config = dict(
    norm='layernorm',
    patch_size=[4, 4],
    am_softmax_scale=30,
    max_steps=15600,
    epochs=12.8,
    lr_schedule='linear',
)
Rows from block 9, named by matrix and row number. Each number is 128 + 32 x the weight over its row's rms, rounded and kept within 0 to 255. All counts start at 0. Numbers have three digits each. After the name is the row's rms in percent of the matrix's.
# f: depthwise 7x7 conv (model.blocks.9.mixer.f.weight, 320x1x7x7, trained with AdamW), a 7x7 kernel
f.38 109:152104204160111195167161137118151106146241157145114132133135169199127104117130117170133124114085104107114115147166114095124105106131149113135164118
f.39 113:135064127176141138127078079138113094131128066160125102157124096163186172107094132108103107111130112149116145061120159187181165178106101160141109140
f.40 097:137165188163155164177138123152148200162125116121102099139084069103090143111099144121076153117130141114112115120191120069166147098169130166149176157
f.41 097:123110098097092127147105173132142196125097102143093058173187088121158157088124139159151161187150060160143113139175105110166108097107118109112114110
f.42 099:085068080072111128061091180179132191170096089134162127143158122084095164104133091102097121150156124106100110093140138126131125084127127090098107142
f.43 085:123149160126164106145130176103130128089145167148176076132125142171120126114107157117069043122108116110146120108143141150153148157147123206212168159
f.44 117:122103116181100094153138106156131142144131120126115164121087135160146102150128139170132146116141130102186116121131103083098205006084102111078128132
f.45 109:100112185128072139124105114184185113086102093109169113132101045113110082177116129053132139095131167136127115127146126117169125104154187130163131125
f.46 101:041110113075106107121074112130073094123149128130127123111140166171151153144142113222108158169159104131129066083139096122115145127111105094087139146
f.47 102:139139146137170130111168153155096136154164122141118093095173187097129155118067083155094102114132112125114107117190146202195121133067080119165117148
f.48 096:072123140148080117118158112105153148143140150124111107196163083107079165121134172092084080126105117122121208148167127132133158207143179125122105147
f.49 106:102127143060138140079123139121153147130138060129158157138148136050127158099105106071106114172108183120086104138139149180109089085125127082113092079
f.50 108:071082101146123101094108099182133176160105114146121144097095180077123120153135045127137165151148151093143090135136133121076144114109099154121048105
f.51 080:214147172128132121113103117120133182208131101129087076135100116096119127168122113113165111155125107096156139167125113089068117140072194149120155112
f.52 093:181130142156131132131141095107120105132141156086152115131101123165118118180101116150144081125115116118117168105116153176147190255164135147183114141
f.53 082:098148127102096092156126106083139065058220094140134192186122141099143149161151155109106095119129072114072152098131109117116110118136121113119095125
f.54 100:138129103165129120082139119076124090174116148137066070115111117168138130109205169133134185133134166168125071151164104118176148101132096078081121124
f.55 103:080072114099140129157070113125107117086109093155195110176140092091146101127107161128110153178123162131138086132166110123137127099080077054121104169
f.56 117:182232184189145144170073153136107071109121125127123151109087116138181121120144126116101157131118096141181157122086093147122138109082143110128117141
f.57 111:169137128137165181123153135167159135114152120118146128137137115083064097099098117056133089112138145120105097158141165143135081188171194158177176161
f.58 113:106150152124117161181162136121109096140171153180159128180114167127134105100096169191074089113157081122133121114100108081142133150174154192174150171
f.59 107:200173119172128149187120132114134138106170105114100085118128152118114145120097141151182168155155152134111104149165148147129099075083058081096064123
f.60 106:158125148136103136131169189136161160191198158167105065093163163136132093112121150173144135114083105124109111123161179164130139120121059127136114076
f.61 106:126098105117110118053103103103106146119095121146130114122143107094097134105168079109080198145160145118064097180189179145130131123064093146148147105
f.62 082:132133125155082108102140159112099142034165076099110133056130129125163096127212161107085150123115134177145113141138135155111113134096096124187154112
f.63 112:133062140108094070055156128126153142092080133128196139170144100147124158108183110082118132130132127098079094133132111094086117142144135146077126065
f.64 107:045078116079073117079088071132178174170152092100180137138137148144133109135164140139143143100086155131137093103115164133055122127123113141137134117
f.65 101:203158140132139150174151144150124199128085146135068152117161114138072122133141125150074128120120147138128114061085143145114176063111100123133109191
f.66 093:121153094108100130071117126164122101123125095137175059114090172115143155123191166141191154153125145133118138117095087157143065092122111098142125045
f.67 093:187178173190122164160156167127166139117122101078097081114085125135144136150130092076164146120153126103155111132139129134090191167092096182128146172
f.68 104:073095099098124132156142129115139169153136133128148102137154131169134107070122097135137117133079099199126116108163147169161212113085132169188175174
f.69 104:138174154159193143163112152160154104185135167122078139127089141165117091134098118114116092171171165133173131086139087052120059118114141140103109116
f.70 113:092073142108100119084089094209157123133113132135179131088086133113109101106149149112134114154138141118154156176143158080174199118122131090080106072
f.71 107:120119140104165155127100115092131148129154058131132146140141088050069176152099073083110120117174112098064095151165187124123114151175153139119124120
f.72 108:094108105100113098087105109110130166143127120116114163149105096135133187144160099134122192136104168122084084114082104128116088044094108071079111074
f.73 096:101149175157151102168175153159158089110124150108139125126124100166105088085094109192114129177165114099171087197176128148134132054153122121143145160
f.74 103:108138131138151121156056109076116083116139086065100130138130169178126136162200093151124120083107148087190135094136114159151153117142114139171170179
f.75 094:172151146194156120156110121135156108115186085063120180107089128081091125180118100092135076139173096086097161139124112099120143157120155151138159179
f.76 097:119160165146183161145125156172132158191149112149081098095155105114129111089104130056112169168140113119085181121119133178188119100099145129131074092
f.77 105:110131096137142142110189185157112102102110057135141120080116138111129062144137112168141100146158108085201143122116102136128148147186151176182156173
f.78 078:112132174140156174138100094132114065126136150115136142110130083158130138129072140118148093102144092159103139147181163088165162194177199159182124163
f.79 101:148138150100126071120092168132138141091129128150112132107123111104031161116162128115138125091148160134078183199160133069121094144188142132127093082
f.80 112:130176148131132133101174159150143146168108134136129124132123155112070128128138097082119111145187166099069083071119097178105040125134117108120077076
f.81 105:086069122085132149179044094103112145161163114156126123098144129104098149140200176109120164137108144124138124095097104095148077080154145101108103080
f.82 093:103088114124154120164082094086090091138152122141071083148177142143137121144117118154171108131122075186149143120213160142140169147150140157136196166
f.83 114:144098129127155124171069109154149104126161090151198138081084170114137155136066080153064144158148082132180056112143147120121126120122170144116129118
f.84 085:100116142124141090169115155084113053066129126133112088125111161157163180149147097165120046134149157119157112132111107152148119153094133201101180152
f.85 096:120117109138152137133074078057105109113125054156156091139112099138130141166203147085122080120145157084111191134099110108171129165143085133146158143
f.86 099:155114105114152137100117141133107129154106090148142087127126169110121140129083123174106161181158107147165123110087096146196160114084074055099211153
f.87 094:191115096095057120161179124140137134109104109154103142154133159160154164147187079115134076078078107105106076120125120156135168107086091175137126152
f.88 105:155153083130094118068139143113135197138149125152171106119209124096148125078107180089140155161119180163131099127116133140120082083092098093122101080
f.89 082:116114140105077081095084111138151177118133139153197163093183124101071107095119142112111145131084126156101120173161169175191100094116098095115110094
f.90 099:206145104171154146170209122125178141156176163144105179077093116130126121126121154139152099102068097125145139159115119146163118173163152093137092149
f.91 102:141114164172121149157146186157141169175139092156149113120145125090050126124066087075094126128134158114113147146173167154103071163162098162146126167
f.92 087:132143173138129136167159129194163188169121145130116146144154135071112126065106103109068137115104126098119126206147154104143091045121107129148148101
f.93 100:134094111147124131118116108144088162142184156126122062106187183123129109068155152181175109137131152170164116184171108096139197138161125109087125141
f.94 107:113139132116088132145127122110117110067100100106141154125079115128118162132160150137087132201178157147166101081115084082087126076071061113085147162
f.95 098:078104138068100117099084136145116130196101160194126077136122170143160127133145157125113098091092164098084130158143163185117106171102090136087093153
f.96 101:137095149084095152136138112100083124110136120139140110105139178172150152176176154152139107116172096135148142075067069091164113134073155114075075085
f.97 120:048109085103135137108136098124125168143120087123120112150192125114126160134121129122176150144116097147089149143137139115121128207177126137046050094
f.98 111:159177172126098076095203122135159116044094169080082147124063093124104142163150128110053138131149105138154152133127141162121142137135105127137124114
f.99 114:087075152125137127111085134175148148054158131117141073113174119163128134072122168115182082127159130096131155161164176134146160096067091139113158150
f.100 109:101142132088086061152067186152133109120164117179185125081138147125130137111118165157069122105105108132131128142172175117176183109124097097099166102
f.101 105:094142172143167114068109125158123090086109100175123140175066133140129080100138127119116102082108153154191170104143142154171167157153135122141192179
f.102 101:151164146143149144128125076138155195148075122110118095139159090088107096143150078067156116077159141116068143149175155169083103117153131150168091091
f.103 103:064098126110129156152062100138078120148164142134129099096152145184224121159119129138170149088135103117156115098109126154180139079096085135149162144
f.104 103:125137131123112166133133066076087144154169168161100134115160146141147125126154129131119163148167174127119046132069110082090085180149148085082102087
f.105 099:120150097078104100080135146135151151139101105154194139145218108072130135074129139087094131078093119117104118134150136184132051144166139122131107125
f.106 104:192165105133154158088152070085153158105084103122087117156086135093081084180158115108180153175173119107116148100120092079130150171151143119142140139
f.107 094:099113161152112110150137109136121146049073094076150156141119095080046161159130085088071115173149112124144076099141144144133124104092139103103091130
f.108 092:196184178147195145120130117191131184144127135166155123117095148088109116088101112118056142132075160132085123129110157111158130156167161090116122108
f.109 095:170145106156152148165173188089110067100118154130081115120078096142121160151178174178098117093126118127122075135109195117133111098134101129105097071
f.110 102:069122128096123130085139217163107137108190125150185122081103187079153129114089156173132126103087173138127123172159112137130151096155113150123160145
f.111 101:090088096051112129070097186169147180136107109138164118156134101081127132076103167090116142182144159158134108127140068148122111105109105095131104086
f.112 102:117104078106102094048117094086098138151054131172116125136165085120153150186124141164130141123163117101149126118107107103123063124053116110115147086
f.113 100:140134145132132118165091118203156160183170107130126135088053106091075061139154092118122149106132186103094133121122141121105123108165168169169169138
f.114 091:108162149125140119213088136167167049086156126181139114093095174093151186131157114167104079118154142145094115104127092107104138145132103101099128158
f.115 107:126174153159178149188127107129159131181099174124071152153159089101138138059117157164138135038120121121112170103134182137128134127101115109123168103
f.116 105:157162165084100141049159155149173146097059143147121156128082105155135130140144131099122136131162116140137118092110137077101118099071088093078072084
f.117 086:131139197123162160123152115115130144125136136138106140146114135121144097106176153082136109070050100098177179165134203134133214146110156130138103153
f.118 098:115131076063148125122085122079140132188098128158196162114176129107141137126073060175092087094127149092123134089136155145140142115184116135126164117
f.119 090:131110148078149146162152178145129157171163072135135066086127123121115137066119118133126174180141172165088137127178173152121136118075122091113116060
f.120 083:138136174195128167141131147146139208159125112106101078121141083102147126159179101127131173045127125086116087133143113111077135109129097093094093160
f.121 103:129107088146097097197147167124150163209153084148128138131078156130122141159109107155125078127137187134133086143111088084111075129116074086089108132
f.122 090:138111083100165146120143159174149141134141140085137115136108163061124080116169141129121104134081160134204143070100133145166207134158148090105147180
f.123 082:148100108107139094113128078099164141099084180146122151190199209142129056104153164140137142104151067094131128153137160119100103139124125147127082123
f.124 088:173156148149147193168141106169132136135100079163131099135112091048113097122105100088110160115123110121108149173222171146171154112108120092139127136
f.125 099:086128101092094170123068101131125111146124081123122131069116170152187122146138165131168055079097116137165168148144163088157141152172160176123131158
f.126 103:054124121116086110104094084162149151132108106128156107127106159062149163145158116094073114185086121105096113107093085107180123084169169140135118175
f.127 095:168123115138112093123088112131090119126118134108160131144124111154095134142115161137192107127137076163153171099106106106167184149126097188132190233
f.128 094:089106133070125110101109138126081121148151159163105171163222121154132145137109146089099173134062039145160150124108140116123113146120148168110130090
f.129 103:096085103060085119101060132150115103110106116121220133127149134146148185098132131165058070145122133133113116099152143114132076177119130145126106111
f.130 108:085129095188141159150127077126146140185114120084099123118134135161061098134133169143117174081124088114171161163151173121122146171161170169147190128
f.131 109:148210162131131156205203142176118121113122135092106116149147114104106103085162124139141156150146144138126087071133153152134130070046108128128134116
f.132 090:155153157094118132155172091100156084144163182116093151127085120156144173138116190207083107104151114155173085148125083118066128106142102111136100140
f.133 093:116090138120119158123151147108144129098205127126188242098160174118102120100093112125112130066113129107121146101126125102099106120143135177159153186
f.134 096:160087093159142064103127127089097062180128150085120134155180082154134136178169133129157160126089103107135101078142117148128112125151147133090078063
f.135 113:075155091087162144100086171144149157166156121194149036110169126168139096113127131119118145134146116142115148060105162162103111185131092145141107135
f.136 111:103128163141144097142107140200201128125129104100167119112139077070115141153112082104049111128103119105148072103132124165135097052153152131150141102
f.137 120:072106117043141078071097125121105067121117123147144154147117167139135155167167158107079153147121114119128107091127082118153090080138094109095066101
f.138 103:087088087104103078076085140094103115074070127159154178145095147183178129119165119159136172118117134150150122141072074108139114155120129088146089118
f.139 093:108066182159132216174129100061138145154166174104088114121126195156155141116133183143149098106123081135138114134134147119145128121178170112111128144
f.140 094:135098123095105093153137115136192181172153131055137167143108101079107142114135069077101120156124118110083094120119108187103128137145143129124178201
f.141 118:096097142098103130121112145127123135142141143180110134152160178200134116124156131120107073086077122130048065129122130149142100053163131134178180130
f.142 082:103115141120125099069100093141095168093093093173052159103112099137161134196159124140135122130108133137058087151112080147108117059119098139092140106
f.143 088:083102165118171105115082082118121099126134095081112057113096131122146210135155080161099146113175177099123150162091146137141072148122136126075126118
f.144 081:053078089119127114145087143198141114177134213181141100149150136140091094137124110181106143150125052126125167147147132129125149135138149109138123172
f.145 096:154101159180161174198189153145137150182125109162110149133143118117089085118070081067089122138127110098127133164165161178165152111158116125112141146
f.146 102:095090080092126100112136109144173190186153106115129127127110045076144093124160105077100193168154147117136098140104106120089117104154141087111121095
f.147 116:165151136135140154178137118108104087116200172123134130062162195142101168171165113120104080106165083125133144087082128098092103104124118113181162131
f.148 107:087147127111123151086133134146178190126155143139113139068142117105108056149108069102106109114125121134175142140193197175177135136145145118126074091
f.149 114:101110124090110099144125087087132133153164128106093104117140151200198146125151176141188169144088079146152132154120119124101168069069092111116091157
f.150 083:115137171196147153119145122106132127151170129130087075165103102099054152170172080127045123160129110133170110129148120168080095126163156135135155155
f.151 095:130166124077142147157139101120130176207191148157130084058183184147130126071127136159136120110120116191149127111110116141160118141122131120140198124
f.152 115:209212160140150125138142174112134067110169143131078126143101151134124099142102120159157118115110102120126137136151128137158165172171176185160159181
f.153 105:081094159093096101111169145130094139161076109134172142083158116081124074120096161117083095138136162130149155115124139151138134141201184158131204153
f.154 092:127121154132124087116143153094098119041159106115142136165153136177135174160176132095083132140117136089143066099148043103133124075094134085137116094
f.155 100:149131140107132082122170192194120118106100174188145077134138109154160119102109151118043095105143129169166116127133190131113141132138159161117089079
f.156 089:236175122157164096147185134114164116123170079087121111144105071139106106159123143095184115157145116102124110117136103109165123141154153168142168094
f.157 089:164097129144120122123140115194134151140154047172149125137162145085098103097124085115199101101084192128198143145169144119150106148141143129164156100
f.158 109:115153174154098116071097087115118119125095062099103109106103104127149137095126127127132215158195136141195097110133136135159120161096098130081070118
f.159 094:151142103108100171156111162139090126134151106155136135122161173038100126109134191189077107085100072162151121139130181139159083081132110115105134142
f.160 114:081073095118126125094163067126112123108074144158195147161113120163164158125169109082116131155099107155135134088088127126107055082104080134125086107
f.161 084:200178116172157099136147157086127165137122098137117129145154114124169145105120134156044141172085075162174092124126101073075127132140161157124157152
f.162 105:128111095125132142151125093103126073103110162136127147131158178108185134132110172182165158145132112105192132136148084054084113132073136092134068073
f.163 105:170168163156178120159180152070122097056091132131070116131102115095157130159168147121176100099120169163148156145124144050093134151139107110133138123
f.164 100:097159091128146124093173164083175108124088091121094133106106064145093091174100147147110152149162180120134162204138140087120085141154125118107066146
f.165 087:148125109187150128086140132210182174127090120063099108141164125138138139106113165132066108137145129106109200126069121123111144097108130082095144160
f.166 110:102112106096108185195125146143114126148121149105092182119091120153198110119119160147108150108114110139137116135115146134089067052067108179177150158
f.167 115:128068098097064121184110123071162142130073142186152126197114100162153105148124134120172166139102148105089133129090101085085122103106131139156174132
f.168 091:157151109146113171120154070112115083152140080095096156137056140117169085117162116104075129114134139212129104110142165136152150153181171158133088104
f.169 115:135127059103126131094155130090102129091082157131100115149138100144137174161161127165083138134168074140140027103119099137095120088078154128095135174
f.170 091:082136166146180077146116152085103161087113150147169138130138136149165168102105091125149149129119111073122116165165118138130212174118047093126145159
f.171 111:118107086093146081093082118135154173102064130096154178144127073065112148142113098079077115174129170147086094154112119104072131175133112135127148128
f.172 108:129095085121151141074104089130101114093068129136114189144173093143118170161140106134101120132151155087141121090058038105094118159146118168121163126
f.173 096:099083075101134161138157156117166080098137134189141133128126145068091118135144099124119131126113162131125117091110151128168108051029071107140142120
f.174 086:139221151179174155122182149148160128166139057148064120103107101171137103144136138142180141101133122130123118103098133096135115168134087093150073122
f.175 092:177186155142173107155134142128147135112132125117130079116096131164128134130139090066131142123134158206133138112115066177136179208182134116130082152
f.176 099:176114113167109138143121152197149179193127092163135110132135133083142084107081114108118121125076092128122094194161177156137115089134159165180162145
f.177 083:155141147153136147066126087136115089173175130153200174164107072137090076102119150154148165106116123100157211128109110127119161183151132124137098129
f.178 099:136158142140109078168129172119134138051133095137144109111105147096139192142129190163161150151093086111133144126053113083094104177156150166102100098
f.179 088:141151122108112149120123105088093142135062061104115088137114170125076134135125149141110173171185167145145161132134160156180127104100097094059064103
f.180 104:120134081127148130135152133174144122112075116066122116127094020071143143123109094108081177183130169153100114111134123163119118150125117117180164166
f.181 108:123094143059130118134102130110114182167076153140184137116168150125097127096068170125106125075113102122145160141184145126174195161134177152175126132
f.182 087:051114134121124167138073141140098134156135138150136132141119160098122128125090158163068120144119149179137078060128126136144123067037088097140109160
f.183 105:161150119146094102180096094054139086123159174147117159157143188102119172144143140171138135105113122135161123141096081111138166115162143106054061106
f.184 112:145190140161097063085186187150112130059106156134136137129079125122125094167142146130058072169105118149155093116115110105151141082141162127127136114
f.185 113:109134052114079095066088113160110115103049152131189165145148064103095120143124142095113081144157152093068133147125122120135110154107129126106154144
f.186 116:171141137164151156140143101149132135090150153097162166119124140114103114083135120126109114123134089111130109126104119116129170203206166186191180204
f.187 104:105149145154106144100140218148197131112149133102155134102135142132124094110128102142132076120081114143112120108138114155186059128114146185207177116
f.188 084:146209113152184165136115143067127106157104174117043094164165106176153124117131117161160124147175099093134149162132102133125196119114116143139143142
f.189 121:212187147171171168177139116095169087149137159102108112107099151144141104142090143158126125097130117100146146158133142088151168151162176179156124189
f.190 093:165143145153150110141078140133101069092073126100082142102153161202140089113184130184103137123138169090136162115116133118107100167159177117135061134
f.191 102:114087080081109105067155144127140130062115141118068139158090102091151145137199126112083175178143118121093096106105124069139097088104101132129154151
f.192 104:131124095147116146127138173104138080103196130114181165095092155106172136144096094195071119106133195156171105124101071128132126112073122104135121089
f.193 108:122112111084090179108102078118080074179131176134149161120160149189138100160153127119137122164137159125105092107095068101080125083129170088131128078
f.194 095:141119076113099117091146143153144151137125104130169139127092161086100108086077078139074107126178193149108127147161155166129120086065083189165149124
f.195 102:123100130156156144142108155146181128039095159163041073142146135148083107120208180115150153129136096133116177137148104095138137106125120132156122137
f.196 098:113130125146128145153082130177133122127164056111181109037123147082140104088117107121100130139169115143184119129202154132103184155148131128177133157
f.197 105:095127133104115093067109137161141148131103101183145089159134161049140147048094141099147130141131132145099098137204128160147155160175169155137095136
f.198 108:052079140143149147116094144185079052159145137158157104136159133147094119151136083160172190131124132118106123176092082126108093130181142119125098130
f.199 105:069140181147163165111074094141108152205164149115126111088149156165122132142100117163169102131174152122059108138140124113107069086146142107077127102
f.200 098:142148043108111075066163141129150064102075136121139106134102123133149155171125170096125154099139099134160132157127132175075117161148116068103076123
f.201 113:095133160099160114167113090136134144153158074075126151136144154117117126100122166122187148138118087171127199201131108103121120158199183111104081135
f.202 080:072150182067103145136136099162129127113147149110223136058175131139155167125111084121122123177094104085174108136147148128105105122121087100091112123
f.203 088:159108140142162161200138149056154125076182187077085140164133121141137139081131106109157107143100104139080134139194159166111151136168152113145116111
f.204 087:131119117100099075018101082130144148140133110131125130087120118179145156155110071089135160143142135129140146162154107128140185099114088070153117067
f.205 084:091098110118122131085106170202150195200104125136161153098121110077094112097083102085103078135179099120119130140148135152172120096095099110160118130
f.206 091:140132141164164123153175111123073134144125159068107121142171147191119129105112128169177149129067105173181217135105150151114123198129125124121136119
f.207 113:136140132161148110172104097096080155118097133148155115104123164121142116154178131165132168135106094103189150166151108101077144120133083108048087047
f.208 118:077063117072135130088086121119121147170149147124174138084134137173195180077149111165124085140080102137131065153151154124119122133138144112122068125
f.209 094:222099085090141080140148139140159119086084122067159109138108104132135150129152068133151180154147140128096128162131156127092057148146126142104075137
f.210 077:177086161128113094139094107114169108112133147118173146077114147136214131087068098174114090110101174178104131120135169160135138148120166105139184158
f.211 114:190169179171142173135104121133143132157087138104112163161141109087094116134094079068116089085133114106160089103129182166152178134152125169131156181
f.212 103:141142130113135149160161104064128065116159202141131133103110145194137154144192146161178113090092131118144167089091129123102155167128111108052121132
f.213 093:128143138099141101146141112154132136134091137121127087089182131154153122150168130148155101182144130178174100081123106087138125074072064079054100084
f.214 096:144131118139200114141082115158155089094138146147182083089223202127131108143131127121084120139109105116101088127107122151143124075182154148163142133
f.215 078:147136135163108142194108123114117116130132122088095122124134064087168109123176167088191179134100120117076117111127093092113132116183185136180177169
f.216 106:110141157150172079048200168159081102122109149114164177137136087157152140117139078132131127117105147112100116120110100141150127170179120111097081064
f.217 108:072065087045097091074108112128103143150065100129170128136180123163159212129121131122125093105108137161124092134124116109139128134110138098097137098
f.218 098:170157194221115129139105178142125131168154111161049096120123131096168117137136112140141147092122160092116128117083111140112131114126190138202123125
f.219 126:169137122147127162215134070169158115139191125120147108048165180121139106112116108086137144100173126114132148125155165163139178081107132110107126164
f.220 090:165148128160137187160148134185161113131149103144153094099160101085150121079048160141125106127181156167133141116106146145088097110157137082159073077
f.221 102:156134112149148114096140175140143142166114135183155042072190133142127098064168172113134157119129174178103142156125164141101119140099123110080109085
f.222 121:093148107106076095131146118131157177122163086138140165146090107104089103133144104116087124177126159121118077092133102096081038070124130135173177104
f.223 092:148127175141104123173099089152100101090086140160101199077121088116123160144096096073083105127129189120102057103113131154154143083088110138106116142
f.224 097:212171147155167167169172064113125072134182134135125117112093163197164114153131147148140101117086091119108130105085123136121141113098152166172140129
f.225 088:176126144166137136133126190165175113136124153121092045113105147183131049142130105163135115135155128160158093124116146096164157183136165157142148185
f.226 115:160104108134140099156142137149190164145231118103109079101127093098101173129140140073119089107131123115084188153154168141160105141119142101100078108
f.227 088:096104157121139107085090085092132131119084125091076174165137107151109181173176151046109123162102141150092133087140074073119092121094116115120118119
f.228 098:141117118154158193117095091138113142188059128101172082149197067141108111062124136130139117139139173135093120152160188154113141108129126114089124096
f.229 099:120108136139139185158124133117132129150206171147110107072098109177151079112195186152133146088146144114107144096124157074108147144163132080083114083
f.230 088:182176141161162142131161183116082105117132133136116037089108152143156164168137134123052102113129196163136112148124095150122171093122117091105133142
f.231 100:137091120140138110091062142172166160078108137150162131147142118105162102120180116117095158167117142129131108077056073080104096109102160129155104061
f.232 094:167187138163170115064156137125126149092037139141071103140162070134124066117147191122147173141143105128113108171140108148113120107128158154119102128
f.233 083:143139107164186154146137133155163118115135131197127162119180138148142101079071109158098137072089113142138149130158146214175165105104157132115184122
f.234 102:156162132132091140139116130132072088076119165107196156126103169117120128132188154130085118138152172163138120110089091100064101132101116080107084061
f.235 102:078131153098062077096098117088123096099093100125095152120148110088126185169184137109138117135154118089097110156129166133130165067081110091088084110
f.236 099:150153132111125114131170131128101141118119125122097107147155096101121158125111112133146162210120120140130132122122136107219124036095074040156135093
f.237 104:090103101122112137082132106045117143116090111125141134094119141143162144130131152150130124162145155124096133167198100123043067176148073136083094107
f.238 104:189196142196155099096108121142179126119135053133108097097109139095133137097131153085111151104093190138081114140157144083095086137157138168127117116
f.239 087:168137110121139119150188142119132129102130158104093151157189176189135131109085118207190091102110126182102143074076148142166140123160139135133157108
f.240 108:150166108146100137149123127142116148152146089128182126124179169155154181122098122173117079120126081148165145085074061090098108172097153173174153166
f.241 117:147184127135137170147214087046083128179118122165109175113130121137112108139135122092102127134175152131114053093126128109094092141165125089109153134
f.242 086:111115126090102162053118071124156145108083078168067125123130127135144128128134154157096173151121103195133139108102162098130074150142104091160162197
f.243 103:153166124146122088118135147195132177113175101127147143178113097140164063045131109116159086105113184114115138157165110124166104139144167181159143154
f.244 096:147103108178148113128083120133179131151149110125151156175131105067078082086072131090156140131137089135151132116169100195153145180193142161147151154
f.245 094:109152120141144119183166147130125102166169202106114163180126169136134125157126141163131139132071099126139059114121059105099146158187145112097083082
f.246 112:145141111116102087103109121131122133137107146179179136153179123141132126072087135113085075120129119138127149125146136146128138227227196127107136113
f.247 111:062051095061070047096078151132152124147106079118129123133090087124111144164153153131119181101143162141145126129132137141120150130107098110119114084
f.248 106:081134087076139171086115078124147181106132111125094060096099077135113149116148180107153191124138155180134188149112140147127128173128097151138173129
f.249 100:165120148161177127146090124111138127127117117087112055124103100171159089095119142165190177105135142140209161148135151161160159084133118128108148198
f.250 090:130163195173131153201138124128134144131130134132142124068086120152152046139123191138162101103126175111127150148125133107091082121153140147072182095
f.251 099:150091108099072094149125107142136157126075097118149130077148147130140138092160143109093057161175152171104090084086112153220128105113108092123137110
f.252 085:106127128139090068034082129139159158102108138118163156120135134147078098134102101164195129095161091134167136119177140164094157081091106095124098128
f.253 103:147083089096128140109089071112108119148090146146166139161172105193168119156122170108122144091129112154165135107039125083090175095081107113115128155
f.254 095:165146152168191164149177124136166150155180119126104109106123153135107088112083118101154131098084090174142118162148134150190159140177169172154191149
f.255 110:068080099127100120101095150176117153103112067181173076184108141098135056098163148138086159148153099113139134096155149116136109153151180145114139110
f.256 105:175171097080148129110130143119142162177183133085124099101108155102103123196142092088097091137177151096102140131145144132153120179104095074125053118
f.257 090:136103105074126148082125133112082148145105120218161074154121113141082172125127114095097150168102136176097145139117093124139139178147221127153137125
f.258 077:089193129134131124120106166105127116075115136159105164167130184089117065116110185140107139108146127141113174168158110138105043072157160130121171151
f.259 086:158107108134081147086099175124184113147119101121105151157119129119184110109147053109114210128143140083114147137091055176123140095125081092139118118
f.260 099:145091129103099164192136112174154192113152138162166140092105133133170108113112124110074167117129079091064162117116127114125169142168135139170169197
f.261 119:181168167172155173201161105096127119139166115131125121089100173168157096109099140166135116119109102125176157178123106153123158168182148167150141183
f.262 116:122096082120142099057087112117153175113069105124147119179145103115157114123145073086113144147151190121111109141133135089088129127093098102116064058
f.263 092:108075099105118117114136161160137202127136101143113151118145151076176093145106125078112124155093162167148095118115094119135037104116122075116097061
f.264 118:051052120078080130124081093099129156094169082179167116094141152078130194148126139147123146134140111096111094140146119108092162126158133126126173131
f.265 086:130118160130131156099127147151103122162156143140128207163089093108049113134110067112162146133145142088147148110029112121141146156162129168111182128
f.266 087:100112099048132086095100157129108106140153150172157148158120111137123061099133188103107143110166128196095147161142107149065129071094135131135087141
f.267 106:187212181158154138146134194130149107165178167117121108122106082146087085084110143142182091168172157124117147124126108151138108172127118125115115091
f.268 086:083164138125112168182139122118078109095123119158095076153110073172185145177151172136135163103113155167107167113044115110122119148147123121105148075
f.269 084:147117157113166117139078140117159130142134110144081062167093104172125181160164116128143101065069076116163134199118089178140175141110136110143129137
f.270 113:123098149101102109145146134097125097111105092111087108104109133127152182160160173113177127104131137163101203128185115123079129089075083054122131073
f.271 094:100088167124117130138170087147152107130120106107209139140089127123144137061099128170096114157130161117160081128168104096116168178154206158118075136
f.272 112:195198154135155141166229174141133129144140093080067112085099095102126128126147120126091115123154132133169158141140142144156155104148088079126116137
f.273 098:123148136086106088170170169157144119117148173187138114103102199156168119144098088174139131087112109132206102142138097142081172123169108124172132155
f.274 095:095075089136150106126037057114083127098117079124094183146103141153118163185129121156149137158158146133110105084133114116094126119133088086076148125
f.275 089:139111125142200150194178098079100147194165184140047101145164170147123138131105114117115112119159109103119089176160130111142097126138150145164156125
f.276 102:111138153183152137182094119175113118147158118136132092138075162129141104105082131153113134201102153144164080120165105131208153089102126095135154193
f.277 101:080158122149147145099133119103148179126142101138101126144163081130119115110121121065116194175135098057089161121160100151073098099140127177199161115
f.278 111:102057094086124186179087124097155130141183099085124125098121155080090188143132154118135157150140161139126130163122110102105062078079101106144125116
f.279 099:140180154169113069062165130130093085085082118122110109125107116164087170120106225144120111120183108140135081135126118190123122129130123152161118119
f.280 087:100111153106132107127149102114088093090076156161142144127138143137095133173143102111118099162162187114097099087095065196116083192162148085095096150
f.281 085:161143137146114126122150149088105114119146144109169087134118137062093108073136141122141113173201220143073157183119111110160124150068086117126126128
f.282 089:113124181191133123137100155163137097082085122142167099101180162168120117121111115164159096062126151084136191108139182135115108183151158176130125151